From a checkpoint of a small image classifier: arch vit, 6.6 epochs.
Rows from block 6, named by matrix and row number. Rows with one number belong to one attention dimension. Each number is 50 + 10 x the weight over its row's rms, rounded and kept within 0 to 99. All counts start at 0. After the name is the row's rms in percent of the matrix's.
# q: attention query (model.blocks.6.attn.q.weight, 288x320), inputs 0-106
# k: attention key (model.blocks.6.attn.k.weight, 288x320), inputs 0-106
q.107 108:59 47 54 51 58 52 83 51 60 48 49 39 36 50 64 44 61 44 48 54 45 37 50 57 52 37 49 51 21 45 52 45 45 49 32 56 61 59 49 65 58 53 59 40 48 52 47 54 25 55 51 55 57 46 60 41 43 69 62 57 63 65 59 58 45 43 57 55 35 60 50 51 45 56 52 37 45 52 50 72 37 61 40 48 53 51 50 60 48 51 47 56 71 59 53 62 53 42 36 38 46 43 50 64 57 62 41
q.108 127:59 50 50 50 59 39 49 28 59 37 58 35 51 67 64 59 45 53 38 60 46 53 59 65 48 45 52 37 43 56 48 55 43 55 46 42 44 43 24 70 60 52 32 13 51 56 63 51 41 41 47 58 47 66 54 65 66 46 42 44 40 55 57 36 49 50 50 67 41 50 64 58 62 52 55 45 39 53 61 52 48 51 53 51 60 40 36 55 53 47 50 51 47 65 47 44 44 47 43 65 52 61 65 61 57 44 34
q.109 110:62 50 49 49 60 43 32 58 50 53 61 51 54 54 52 66 45 44 41 48 52 63 69 44 61 50 49 37 55 37 66 54 55 61 43 52 51 47 37 67 55 53 39 53 44 65 43 61 58 51 57 48 54 58 41 35 45 61 38 26 47 53 52 52 46 53 57 75 37 40 55 58 57 48 54 49 50 46 51 29 64 53 59 45 42 61 44 48 65 46 84 41 61 51 53 61 54 51 49 41 57 55 46 50 38 49 59
q.110 109:42 38 45 60 58 49 52 56 73 55 46 70 40 44 56 45 58 65 52 52 47 43 47 50 55 63 60 60 51 38 52 43 63 49 46 33 46 59 59 43 53 56 47 42 27 46 58 57 46 47 58 41 51 40 39 59 57 44 43 53 62 74 36 39 44 56 41 71 53 63 73 66 60 49 53 56 67 60 38 43 60 51 45 55 44 57 60 40 59 52 50 48 63 44 42 48 44 57 54 44 57 44 61 37 48 58 42
q.111 129:58 43 57 46 48 46 34 47 58 38 33 31 63 38 32 29 59 59 57 53 53 51 32 34 54 63 57 46 55 35 49 34 63 53 52 59 53 47 50 50 35 50 44 62 58 48 41 42 44 53 40 50 29 42 54 50 40 70 44 40 46 44 58 47 43 39 55 42 47 56 38 35 37 47 55 51 43 50 58 61 31 52 61 34 45 36 67 66 49 33 48 32 57 46 55 49 46 42 40 40 46 43 55 46 55 60 52
q.112 112:55 72 35 62 40 67 56 66 66 41 57 48 48 48 49 48 45 36 50 55 77 38 52 44 39 57 63 44 66 54 45 52 58 50 27 42 56 47 46 54 78 52 31 42 32 74 63 36 52 66 52 59 53 53 60 52 48 53 63 47 41 32 32 47 43 59 53 52 60 50 60 47 72 39 35 63 40 48 50 54 31 36 48 43 60 57 47 32 38 49 52 46 36 71 51 60 54 42 47 55 26 54 58 45 45 63 49
q.113 122:41 46 39 62 61 62 51 50 48 60 70 71 57 53 48 53 51 65 57 61 45 46 62 51 31 71 56 56 50 55 43 53 46 32 61 45 76 45 70 43 55 57 40 55 51 38 45 53 65 58 44 40 54 51 56 56 51 40 56 53 54 42 53 52 48 60 39 37 61 62 49 56 54 35 42 46 66 46 57 38 51 47 54 49 49 66 48 33 54 40 44 47 50 42 55 65 44 52 58 68 51 58 45 47 54 46 53
q.114 121:59 28 71 61 53 45 54 58 53 65 61 43 53 58 42 54 51 60 47 40 45 58 65 62 57 39 31 47 52 43 61 47 61 38 46 41 47 51 39 48 47 51 60 39 54 38 59 63 50 52 60 66 51 69 60 52 49 62 50 60 69 51 33 74 64 50 45 42 62 59 54 55 39 30 52 33 51 42 41 50 59 63 43 53 42 48 66 37 45 54 65 54 62 40 56 48 46 61 45 53 59 43 39 40 47 47 57
q.115 113:51 45 77 66 58 50 44 46 39 63 57 46 56 68 46 61 50 48 59 44 50 43 55 41 67 36 43 58 51 47 53 52 40 48 49 36 49 55 57 61 47 48 48 42 43 38 52 37 40 55 33 70 57 32 44 43 57 46 42 53 39 42 56 44 59 62 50 48 40 45 55 45 54 51 58 46 40 44 43 42 51 57 56 49 59 35 49 68 34 39 56 65 64 40 54 66 47 55 59 33 49 28 55 61 45 51 68
q.116 108:44 39 51 52 50 52 68 63 54 38 36 37 49 46 58 41 49 50 55 34 52 55 59 55 55 43 40 46 64 46 61 56 41 46 62 59 55 59 53 36 26 59 59 47 68 47 55 52 47 45 40 46 50 54 61 71 59 42 41 47 44 48 46 46 49 56 66 47 47 62 62 50 67 36 33 28 46 40 48 51 51 43 36 57 58 62 47 53 38 58 63 38 54 41 45 72 63 64 39 60 54 31 46 62 47 57 47
q.117 121:53 38 56 40 44 60 42 57 43 39 45 41 45 29 45 40 37 51 44 52 50 70 57 73 45 67 68 42 62 70 52 61 63 33 45 45 48 60 35 45 41 56 56 54 55 63 38 64 62 44 52 40 48 44 38 52 61 66 35 39 62 40 70 50 50 59 36 53 40 44 50 60 47 61 49 48 29 51 41 45 45 51 52 46 55 37 70 56 58 60 52 39 42 52 45 42 59 46 51 60 38 61 56 50 59 37 55
q.118 134:46 49 49 74 47 31 44 50 37 62 42 41 56 57 40 49 52 44 63 52 45 45 60 46 66 50 35 58 50 51 63 40 58 57 62 46 54 56 59 55 41 63 29 64 46 47 47 42 44 40 46 56 59 49 43 43 54 40 60 59 52 48 43 50 52 35 67 34 50 62 60 57 52 36 52 46 64 34 63 62 59 28 54 50 58 34 35 46 51 47 50 65 43 41 34 55 63 46 44 55 32 49 36 38 55 59 54
q.119 099:63 61 43 47 49 49 46 60 66 60 56 46 45 51 39 46 54 42 43 46 42 63 64 48 54 64 46 35 35 46 61 38 42 48 50 57 49 57 72 58 55 66 63 53 51 49 53 47 43 47 53 48 59 54 55 48 49 53 40 53 54 60 39 53 60 54 57 47 51 45 60 49 41 55 66 49 46 52 59 49 37 64 23 60 44 36 32 46 44 49 53 37 50 56 66 53 51 38 28 52 38 46 61 68 55 44 52
q.120 122:60 43 40 58 47 58 57 53 45 53 46 61 47 40 50 44 20 43 40 38 49 50 50 34 49 48 47 54 39 45 45 43 61 64 32 70 57 66 45 47 52 40 52 62 48 57 53 55 63 57 49 33 52 46 50 66 51 61 52 37 50 60 50 53 61 56 59 51 40 52 32 52 55 56 42 55 50 55 66 56 60 49 59 64 39 51 67 63 54 62 56 73 56 51 45 51 44 55 34 49 53 50 45 27 37 47 46
q.121 097:46 45 46 63 63 60 44 42 40 51 28 39 53 48 54 43 56 46 48 37 56 36 49 48 59 45 54 55 43 43 39 58 50 82 45 54 48 64 44 55 43 56 67 55 41 45 51 55 40 40 49 58 58 61 70 37 74 63 51 56 42 42 50 62 51 53 58 49 33 68 30 56 55 58 48 42 50 39 68 44 59 46 56 43 42 51 56 57 36 37 62 29 61 46 66 52 50 39 45 60 63 61 49 40 37 58 37
q.122 120:57 52 35 45 51 64 44 64 30 40 51 41 57 36 63 41 49 54 53 54 56 49 52 48 49 49 43 40 48 56 48 55 54 44 46 40 28 42 35 54 50 44 41 47 31 58 34 66 64 46 45 60 34 60 55 20 55 59 37 32 50 53 34 60 56 42 49 42 46 58 51 56 48 49 63 73 56 38 42 49 26 30 50 44 45 41 59 46 59 54 41 44 42 47 37 52 58 37 58 69 39 37 42 52 49 54 51
q.123 107:47 72 71 33 50 57 55 47 57 80 53 56 45 53 49 48 51 51 47 71 61 77 64 57 53 57 57 72 59 63 50 45 52 46 44 52 42 63 42 47 52 48 65 46 63 63 33 47 36 43 49 47 59 48 47 45 57 43 53 49 48 34 50 49 57 50 42 59 53 43 45 24 36 34 38 49 38 46 43 43 53 59 42 64 47 62 50 49 44 59 43 63 44 53 51 41 39 61 48 54 53 57 55 33 61 50 53
q.124 110:43 51 38 46 42 49 32 46 54 73 56 51 53 55 61 59 49 46 48 33 41 39 49 39 63 60 40 58 48 48 51 50 29 48 56 40 41 42 42 57 64 38 53 62 41 51 51 36 61 45 46 51 50 35 39 48 69 48 59 44 26 39 43 65 57 49 43 29 70 51 37 59 57 56 55 52 45 46 62 61 55 45 38 58 54 53 54 53 48 51 54 47 33 32 63 63 47 45 46 48 41 51 44 43 38 47 50
q.125 108:41 56 56 51 59 54 53 62 51 46 55 49 55 58 50 74 39 56 40 61 63 46 48 52 53 33 43 35 52 45 51 43 60 58 55 48 55 48 59 52 40 47 55 61 62 36 48 56 71 38 59 64 50 49 62 54 63 51 46 42 56 46 70 37 51 41 46 34 48 55 58 62 55 42 54 57 67 43 27 33 42 47 59 42 34 67 60 58 61 32 72 52 45 47 78 58 51 46 53 46 56 32 46 57 43 49 35
q.126 119:55 48 72 53 42 56 62 52 41 49 50 68 39 50 41 28 52 55 52 60 39 48 44 45 51 49 48 48 51 62 43 54 41 61 58 45 44 49 31 48 51 68 62 65 15 63 39 44 48 60 41 52 57 54 46 51 52 53 54 53 49 37 42 54 57 48 39 30 49 62 48 45 32 39 38 49 48 63 44 53 31 45 58 51 56 50 53 36 47 28 56 38 37 59 42 60 57 43 61 51 34 66 51 46 22 36 69
q.127 118:52 37 45 48 57 51 48 44 45 70 49 62 55 70 37 38 56 46 63 37 46 27 44 43 60 46 45 57 59 65 47 45 66 53 62 62 50 48 45 45 40 50 48 47 34 58 51 44 51 54 50 58 41 49 41 46 45 53 33 37 47 29 25 48 51 54 46 52 52 40 51 41 41 62 40 45 49 50 49 42 62 48 51 46 62 38 46 20 39 57 38 43 38 55 30 61 26 54 54 61 41 57 46 48 66 63 39
q.128 107:50 57 44 70 61 60 27 39 61 72 63 53 72 52 59 64 38 54 64 60 51 48 53 39 32 35 55 50 38 48 53 40 48 55 38 61 49 39 67 45 63 54 61 35 57 46 47 47 54 45 39 63 42 34 48 65 48 43 47 53 33 58 39 40 60 31 50 50 55 42 66 54 66 58 37 48 63 40 43 64 40 46 52 49 54 50 47 43 24 33 61 42 43 46 50 58 51 48 46 57 37 60 58 49 45 53 56
q.129 120:42 56 47 65 38 59 50 39 68 75 39 55 58 50 52 56 75 38 53 58 55 52 45 67 46 42 67 38 45 49 55 56 49 58 58 54 50 40 49 43 53 50 53 53 55 63 42 38 50 47 31 47 50 38 52 29 34 48 52 55 54 36 41 53 50 60 39 65 40 40 36 36 55 45 35 47 50 21 44 52 36 53 38 59 49 68 40 51 23 63 60 49 61 45 43 43 40 44 41 49 48 43 60 38 75 45 45
q.130 117:57 64 51 35 50 44 46 56 62 49 42 50 65 37 63 49 59 17 46 46 19 38 42 50 57 65 72 49 45 49 52 52 64 48 39 52 34 28 56 39 46 64 46 64 48 59 54 47 44 86 39 60 51 47 46 53 35 41 50 50 55 64 56 53 47 33 56 44 43 48 42 41 43 56 71 47 28 62 38 60 55 43 38 41 53 28 39 40 36 58 59 36 51 51 61 59 60 43 36 64 62 50 58 51 66 52 54
q.131 121:73 53 74 61 55 38 37 40 54 66 30 45 50 39 56 47 51 50 40 48 43 56 51 48 34 63 57 56 49 57 64 47 48 75 57 51 45 34 57 62 50 52 51 36 30 50 44 59 57 42 57 40 39 32 44 53 47 58 43 46 55 51 56 48 35 53 57 42 51 41 55 36 49 55 58 47 48 38 58 45 56 49 49 52 47 60 47 30 54 55 63 43 53 63 57 74 57 62 41 60 49 44 55 35 44 55 58
q.132 130:51 52 52 44 46 38 49 47 52 35 46 35 65 59 60 71 57 68 66 48 48 63 55 39 63 58 48 53 41 44 43 43 54 44 63 45 47 58 33 51 51 43 45 40 36 52 51 69 44 47 57 47 22 56 50 69 43 48 22 31 55 50 60 55 54 46 42 48 50 35 39 61 54 49 56 50 55 50 62 49 61 42 65 48 46 58 45 61 50 54 37 49 47 46 47 50 54 52 36 45 35 71 54 37 55 64 60
q.133 115:47 44 62 64 46 36 48 55 50 53 54 48 51 55 47 50 70 36 55 58 45 48 42 68 49 59 61 51 76 58 37 34 34 52 60 52 42 33 62 49 46 70 37 47 71 44 39 49 60 63 51 46 29 53 33 55 51 51 53 58 60 31 44 51 56 36 57 43 51 45 43 52 55 65 61 59 54 48 53 55 43 56 38 32 37 43 47 59 65 52 54 72 63 58 59 51 51 51 68 45 55 47 30 40 53 40 34
q.134 105:44 50 63 46 56 40 33 45 46 42 58 43 56 52 59 49 42 54 71 62 52 40 53 54 48 40 50 32 42 49 55 51 64 50 58 43 54 41 55 67 50 41 51 49 60 61 55 67 55 48 39 30 35 40 61 59 61 42 36 54 37 42 44 61 38 49 46 46 49 39 46 40 66 48 57 21 53 55 51 48 48 49 42 41 43 63 48 48 53 42 62 49 46 38 51 59 44 57 58 61 34 57 55 58 47 51 48
q.135 105:40 44 41 51 53 42 65 59 40 55 66 39 37 54 47 52 52 60 49 31 56 46 41 38 44 39 34 46 37 49 40 44 43 72 48 57 69 62 54 52 58 44 34 61 35 44 42 34 52 66 40 57 46 47 51 56 61 55 47 42 45 71 55 62 50 35 50 32 48 50 45 50 65 58 49 50 53 59 60 68 41 55 42 24 61 25 62 49 57 47 64 55 45 51 62 71 37 54 41 60 62 66 44 80 61 40 48
q.136 110:38 50 61 72 55 46 59 38 48 36 33 43 52 38 52 47 57 51 59 44 51 54 44 50 56 31 46 48 62 42 49 44 40 68 41 29 64 41 68 51 52 38 34 63 49 60 46 46 52 55 41 45 43 65 55 72 48 46 52 66 59 69 57 56 39 44 50 73 51 52 55 39 50 52 54 43 38 59 50 61 43 66 62 57 54 38 69 37 54 61 46 69 31 41 47 49 52 69 67 37 45 49 45 64 36 46 36
q.137 123:35 59 45 39 41 31 36 44 53 48 48 48 67 26 66 40 62 42 42 69 51 46 55 45 58 51 37 47 58 38 49 58 56 39 44 51 39 30 24 57 56 64 52 58 50 56 54 57 27 61 53 60 54 42 57 38 51 45 37 67 40 52 41 53 59 23 71 47 24 44 46 50 55 50 65 45 67 52 66 56 50 54 32 44 56 39 42 59 61 41 55 51 59 66 56 44 48 55 30 55 53 57 45 41 57 46 68
q.138 122:44 49 56 65 32 60 35 45 40 59 43 50 64 28 56 42 45 45 51 49 42 58 32 54 50 58 37 69 51 37 50 43 45 46 34 38 55 47 60 61 63 43 64 56 49 54 39 38 51 51 60 37 48 41 53 76 49 48 55 52 44 59 37 52 48 55 58 59 31 44 59 47 55 38 60 45 60 59 62 46 35 57 50 39 48 51 70 49 55 59 53 57 67 65 46 36 47 53 21 72 60 60 54 34 30 41 42
k.107 109:56 64 35 53 39 57 47 62 69 51 33 50 32 51 50 46 53 45 49 39 52 52 49 34 38 44 35 47 54 63 30 51 58 58 54 54 36 49 53 62 48 40 65 61 41 55 69 65 57 38 53 34 50 68 47 50 52 37 46 57 45 70 58 52 52 56 58 43 39 52 45 60 35 51 47 39 44 36 44 62 42 64 51 50 40 44 47 65 46 48 41 49 51 38 36 37 64 29 65 62 45 35 63 54 51 30 57
k.108 115:48 25 54 60 35 39 49 55 54 51 57 49 36 48 56 34 47 48 52 45 49 50 41 45 32 43 54 57 47 43 42 38 45 58 54 45 50 58 43 50 69 35 50 58 56 50 41 46 51 49 59 61 56 51 41 51 29 32 51 47 41 46 28 40 58 57 57 46 53 41 29 55 30 57 48 56 63 37 52 47 43 62 54 39 43 53 47 43 35 55 40 37 54 54 63 46 53 58 61 47 50 37 47 45 58 61 55
k.109 111:64 70 57 52 57 43 40 52 62 37 35 51 63 55 72 61 52 30 49 47 38 44 55 53 41 36 41 31 58 51 42 58 63 38 51 48 64 57 54 41 50 55 57 47 53 46 52 43 66 47 65 50 64 36 58 64 42 52 44 55 47 50 48 64 53 63 45 64 36 39 43 53 60 45 34 44 46 45 63 39 62 51 57 62 49 56 42 46 56 45 56 47 54 48 70 53 42 47 41 50 51 27 57 47 51 38 39
k.110 119:46 47 46 39 64 59 59 66 49 48 62 43 51 57 37 51 47 40 49 35 50 56 36 58 67 49 59 63 51 64 51 50 45 38 55 54 45 49 51 62 47 53 43 27 45 39 48 55 40 58 49 35 53 59 60 34 55 53 50 42 34 46 34 52 45 54 45 48 33 50 63 58 43 51 55 39 31 46 42 47 53 49 51 49 57 70 62 48 48 45 39 57 48 40 50 40 41 39 61 74 45 56 39 77 69 45 47
k.111 111:58 48 52 47 53 60 50 53 58 38 53 33 47 65 35 48 53 61 39 64 50 52 49 64 37 50 39 56 71 41 55 66 56 36 60 44 59 61 56 62 50 53 38 65 57 53 57 62 63 41 43 47 68 64 66 57 30 52 46 49 53 61 47 54 49 44 46 57 51 58 71 38 53 41 57 63 63 30 46 78 33 50 49 41 35 52 59 46 50 49 56 35 34 27 36 56 42 54 30 58 49 44 44 46 42 40 61
k.112 104:52 44 50 58 59 75 57 38 49 47 57 51 45 48 46 54 43 40 55 68 48 63 63 41 38 51 64 54 58 51 52 70 52 42 54 63 38 40 49 68 43 49 62 53 68 49 49 43 29 51 57 54 37 44 43 44 63 62 55 69 36 54 41 31 55 43 56 62 49 58 50 47 38 59 47 50 52 54 50 38 51 38 52 38 50 48 57 52 41 49 54 33 50 73 43 54 48 63 34 43 51 51 68 54 59 55 51
k.113 116:40 53 61 43 44 52 49 43 49 51 35 46 50 48 42 57 63 34 55 56 58 37 57 50 44 52 66 53 47 54 44 65 57 64 39 47 46 48 57 62 54 51 34 36 50 65 53 56 40 44 58 57 52 56 45 37 54 61 55 58 26 68 58 49 36 44 60 44 45 44 41 54 29 61 60 62 50 56 44 47 60 43 55 38 58 35 53 55 32 39 42 53 47 67 50 56 57 52 50 62 37 52 47 42 63 62 53
k.114 120:51 71 53 76 58 65 46 48 46 50 52 58 53 63 50 44 44 67 54 58 56 62 44 49 43 53 50 35 84 53 65 51 54 54 62 53 38 38 51 50 45 60 58 34 55 61 60 60 55 41 57 41 63 42 55 51 46 49 63 46 54 56 50 45 59 49 46 43 37 61 67 55 40 43 50 43 67 40 47 41 55 62 70 59 44 43 38 44 48 57 24 58 54 53 57 26 52 46 55 59 45 52 46 55 41 36 44
k.115 106:40 48 38 59 39 53 53 61 38 58 45 46 55 59 61 53 47 59 48 51 42 61 66 51 43 45 58 67 40 49 38 43 46 54 47 55 43 33 52 50 40 35 55 79 42 52 59 58 56 31 45 51 42 53 60 47 47 38 56 53 31 57 51 38 37 61 47 40 61 50 25 58 53 51 49 53 64 55 47 36 57 31 51 62 48 53 47 61 34 62 53 67 50 59 39 58 50 50 47 47 44 33 34 44 63 40 60
k.116 113:57 66 57 54 68 59 42 56 45 47 48 80 45 54 65 40 45 42 63 61 42 65 40 58 62 58 58 53 80 62 40 59 41 47 45 48 45 45 34 50 37 56 44 59 50 43 47 60 59 60 55 45 36 61 52 66 50 30 56 37 46 52 51 45 37 56 50 60 53 72 59 38 56 59 53 39 52 52 65 33 56 47 38 56 29 29 47 52 42 28 62 56 44 36 50 45 41 51 46 52 57 49 46 56 52 51 19
k.117 117:56 40 38 70 57 58 38 44 56 25 53 46 58 52 63 57 36 42 40 56 32 56 55 35 63 49 50 36 56 48 59 55 60 50 47 48 49 54 51 63 55 52 49 64 50 54 55 58 46 46 49 44 58 43 52 47 56 55 67 60 68 47 43 61 48 51 45 45 74 38 35 44 54 50 39 53 75 37 55 58 32 60 64 38 32 47 46 56 57 47 52 53 46 45 49 43 50 49 34 52 41 60 44 42 45 35 53
k.118 116:37 47 52 54 46 58 51 47 34 43 66 55 56 48 42 49 57 52 57 52 27 53 63 56 57 72 64 43 63 46 53 65 43 49 61 41 50 27 38 46 50 48 28 41 47 57 51 54 44 52 49 45 47 45 40 46 47 36 65 46 79 64 60 49 44 42 48 51 52 37 32 63 45 43 42 65 47 53 50 48 46 46 61 58 56 54 39 44 55 39 66 68 53 48 56 56 36 58 63 32 58 48 36 45 51 54 57
k.119 096:72 59 49 50 55 46 56 45 50 66 41 36 50 60 31 75 62 38 41 45 62 55 40 60 47 44 51 47 56 54 54 50 56 56 43 34 59 53 54 62 63 53 45 50 53 25 41 44 46 58 49 50 38 50 55 50 45 47 51 55 46 44 41 54 57 40 38 51 63 39 47 44 48 47 41 37 59 43 51 60 55 82 63 70 53 41 51 60 60 57 48 48 52 48 48 39 40 64 57 51 78 58 42 48 64 59 48
k.120 104:45 62 55 48 57 47 42 63 37 51 50 61 42 48 52 58 51 37 53 49 52 57 46 44 53 48 47 45 49 61 51 75 45 47 60 56 48 57 61 47 37 56 58 44 28 47 37 66 44 47 49 34 44 72 61 57 66 61 68 41 56 29 49 53 86 58 54 35 38 45 69 35 37 55 45 37 61 69 59 60 48 35 63 51 32 51 53 39 63 48 63 40 52 44 44 34 51 37 63 27 33 54 56 47 48 58 46
k.121 098:63 60 64 44 45 59 51 42 45 75 64 56 57 45 60 45 43 35 62 39 48 55 33 50 53 65 50 49 68 58 52 60 47 48 56 31 44 38 49 35 32 50 33 59 54 35 54 47 59 48 60 36 46 41 52 75 47 39 58 28 48 44 45 62 76 45 35 60 54 58 56 49 41 45 32 37 31 48 43 47 72 81 45 44 60 59 45 35 34 51 50 57 41 59 54 57 48 33 54 49 52 65 39 65 60 45 47
k.122 108:53 46 51 40 38 64 33 50 58 66 52 41 57 46 46 68 52 47 52 56 31 42 47 24 35 42 42 50 42 51 54 46 52 52 27 75 68 54 53 58 51 33 47 55 63 50 49 42 50 52 60 54 37 47 45 54 38 39 62 49 55 68 37 56 48 30 47 73 52 62 47 53 56 62 54 47 56 62 23 63 66 47 49 49 48 39 66 60 52 51 59 50 47 56 61 60 47 50 56 48 56 63 55 50 54 63 66
k.123 094:52 47 42 55 51 50 57 49 51 57 42 44 58 55 53 54 50 69 66 49 59 52 45 51 56 47 45 40 57 43 44 62 52 50 41 61 45 42 46 48 60 63 56 59 53 45 52 51 54 34 48 41 56 46 27 32 67 47 52 51 48 63 71 51 54 58 45 40 52 51 64 53 44 40 47 60 62 46 32 59 55 35 44 54 40 56 48 41 52 54 59 53 68 72 37 58 41 43 33 58 59 55 67 56 47 61 52
k.124 108:31 41 44 31 52 52 62 79 51 39 48 58 50 50 45 55 48 49 40 47 46 55 65 48 52 47 55 51 39 40 35 32 30 32 47 53 46 43 43 47 40 60 58 26 28 72 70 59 57 35 61 53 40 54 58 37 58 67 45 61 44 62 62 48 65 38 61 56 51 48 67 55 32 73 47 73 63 52 63 42 54 43 45 45 52 50 55 62 67 71 57 51 52 65 39 54 53 51 42 42 34 53 54 39 31 41 54
k.125 104:50 53 48 39 74 50 45 35 32 63 45 66 49 48 40 44 51 44 67 55 40 45 49 62 60 41 50 39 54 52 50 52 48 40 71 32 53 43 61 66 46 61 48 62 50 51 52 47 55 48 68 48 67 55 30 60 42 48 33 40 51 56 51 50 41 24 46 58 45 42 52 66 53 53 66 46 43 45 55 61 64 47 43 71 37 35 34 45 48 46 25 50 51 53 60 27 52 65 58 51 30 60 55 64 50 59 67
k.126 112:62 45 72 54 47 32 59 35 46 39 23 52 63 50 38 47 53 57 42 40 69 41 57 53 46 46 65 43 39 48 62 49 37 57 62 56 57 25 50 53 54 53 60 42 36 54 39 51 46 48 45 46 30 61 45 36 67 52 44 32 60 42 61 61 54 41 67 59 42 52 36 63 55 62 59 45 41 56 60 69 60 36 49 30 54 59 31 64 63 73 59 61 44 56 49 48 42 32 76 41 46 44 38 33 45 50 39
k.127 114:42 30 42 58 43 40 41 48 53 42 66 55 55 62 62 41 48 72 56 26 51 43 57 50 53 46 50 51 53 55 65 52 43 50 37 59 68 54 43 69 57 38 46 38 47 68 38 51 29 35 57 44 61 49 67 46 46 34 36 44 55 46 53 49 57 51 43 64 46 40 48 58 55 36 32 48 57 51 59 37 54 60 65 34 74 50 47 62 66 52 60 51 59 54 52 38 45 55 36 49 52 53 59 36 48 50 37
k.128 101:51 54 45 47 61 48 58 56 65 49 28 49 58 44 60 50 34 68 59 35 53 42 48 43 41 57 51 50 51 48 42 40 47 40 52 58 48 49 41 39 56 50 46 44 32 48 56 56 21 64 62 43 55 67 39 50 65 40 55 61 57 63 49 51 56 38 30 61 53 55 49 58 32 49 52 47 56 69 50 37 45 57 51 38 56 46 44 36 40 49 31 63 41 40 30 39 51 49 62 48 55 56 48 57 54 64 54
k.129 109:52 39 34 46 55 51 34 58 44 44 55 48 40 43 42 76 41 61 35 57 64 55 45 42 57 43 44 56 34 40 52 53 47 48 32 50 62 53 51 33 50 52 67 45 58 43 52 59 62 44 48 40 33 57 53 45 60 45 62 46 47 47 52 52 69 76 58 31 60 69 48 47 55 44 45 54 43 52 38 58 52 39 43 45 54 49 66 47 49 49 56 50 55 53 40 49 52 57 58 52 52 50 64 45 50 52 53
k.130 109:46 39 50 49 58 50 52 51 60 58 21 43 54 70 50 44 53 57 59 52 52 35 49 44 48 47 57 57 44 12 50 50 65 31 45 55 64 51 54 58 72 51 55 42 61 44 58 70 43 27 47 40 50 50 51 51 51 60 59 57 48 66 51 49 44 40 67 63 52 48 49 50 45 55 44 50 52 40 49 52 34 46 38 52 54 60 43 56 44 35 34 58 65 63 47 43 51 50 47 54 54 52 48 45 27 43 52
k.131 109:40 64 43 53 40 51 49 60 66 58 26 49 65 43 51 34 60 60 53 56 50 48 50 59 69 37 47 38 38 62 52 34 47 47 38 60 40 48 60 51 75 54 39 40 33 35 41 45 48 51 38 50 45 52 52 45 43 55 45 60 33 66 60 44 58 38 54 36 49 26 57 53 60 56 55 43 56 55 51 43 63 33 32 43 46 41 69 45 61 34 45 63 45 43 53 56 58 43 53 53 46 54 38 57 46 63 49
k.132 116:33 49 63 52 45 46 56 57 56 30 52 47 33 37 52 50 44 58 53 57 43 50 62 38 31 52 39 44 45 65 52 42 55 22 49 44 48 64 62 28 46 55 56 57 46 50 39 33 57 59 44 31 60 52 57 46 54 59 65 59 63 47 36 53 37 43 46 69 62 54 63 49 66 44 46 59 48 45 61 69 33 45 54 45 54 79 54 55 57 44 59 41 47 35 61 42 49 52 53 41 43 51 57 52 41 47 52
k.133 108:69 52 59 54 51 54 55 60 33 42 47 50 47 65 32 31 42 76 49 31 49 37 48 51 50 51 72 65 35 45 49 46 59 48 55 38 48 51 51 40 42 49 27 52 52 35 45 40 59 58 59 57 63 73 58 47 44 48 37 44 59 39 51 48 44 48 57 35 58 53 38 53 57 42 55 61 55 51 61 63 63 59 58 49 42 38 46 48 47 60 69 31 57 25 39 43 69 61 45 51 46 54 63 64 50 70 67
k.134 107:41 54 35 71 48 46 56 41 53 55 50 74 46 38 46 39 50 51 49 41 42 50 50 51 39 43 59 41 51 35 58 48 43 46 48 43 32 54 43 43 33 74 44 40 52 47 46 36 45 54 32 50 60 66 47 53 59 64 49 46 45 67 51 32 55 39 47 29 39 48 35 53 23 47 52 39 45 46 55 42 47 53 42 50 59 42 55 56 62 40 46 66 37 47 69 46 54 47 43 68 51 72 45 46 61 60 55
k.135 101:54 40 85 36 34 41 41 26 53 59 38 58 52 45 68 35 57 53 48 27 61 56 49 54 70 45 41 58 51 72 57 49 45 42 71 57 71 49 44 35 43 37 72 45 51 49 65 46 54 59 58 43 49 60 68 64 42 57 37 48 58 68 62 49 54 49 43 44 44 54 37 48 47 56 47 55 28 66 51 50 43 51 44 59 49 45 45 48 25 45 55 41 57 40 37 61 50 50 34 58 58 43 71 50 49 50 56
k.136 106:43 68 58 43 59 53 60 48 34 50 67 61 42 65 67 24 48 44 54 48 55 62 54 46 65 50 58 65 49 46 61 40 49 46 47 56 56 54 60 43 54 38 42 58 45 57 55 50 64 41 72 50 64 51 47 37 45 61 29 56 55 61 47 31 33 50 31 41 56 54 38 60 61 52 62 62 61 34 67 50 40 38 62 60 51 42 58 35 47 65 68 47 54 38 51 63 42 47 40 56 56 44 45 49 48 55 54
k.137 120:55 29 60 33 27 55 47 39 55 53 30 40 61 51 47 36 57 55 51 43 54 48 43 53 57 71 41 43 64 71 38 45 49 50 68 47 48 60 34 31 51 36 54 40 63 42 39 52 43 42 49 54 49 52 43 45 59 51 42 53 61 49 56 57 62 58 42 58 78 40 23 33 45 53 51 48 41 63 45 38 61 55 40 64 40 57 44 48 47 47 57 58 57 54 41 53 55 52 63 61 54 56 56 56 59 52 67
k.138 116:59 62 44 40 50 51 53 67 50 32 57 51 72 41 43 35 32 49 62 36 48 68 53 57 69 62 71 34 48 48 54 59 47 42 51 58 59 61 44 42 32 26 51 50 36 62 55 47 50 35 67 43 52 43 43 23 38 66 39 40 48 32 85 47 34 34 49 52 54 50 39 48 50 58 54 64 32 66 50 44 55 41 69 48 46 62 43 34 47 61 44 57 54 52 35 47 54 43 55 57 47 47 39 72 50 47 57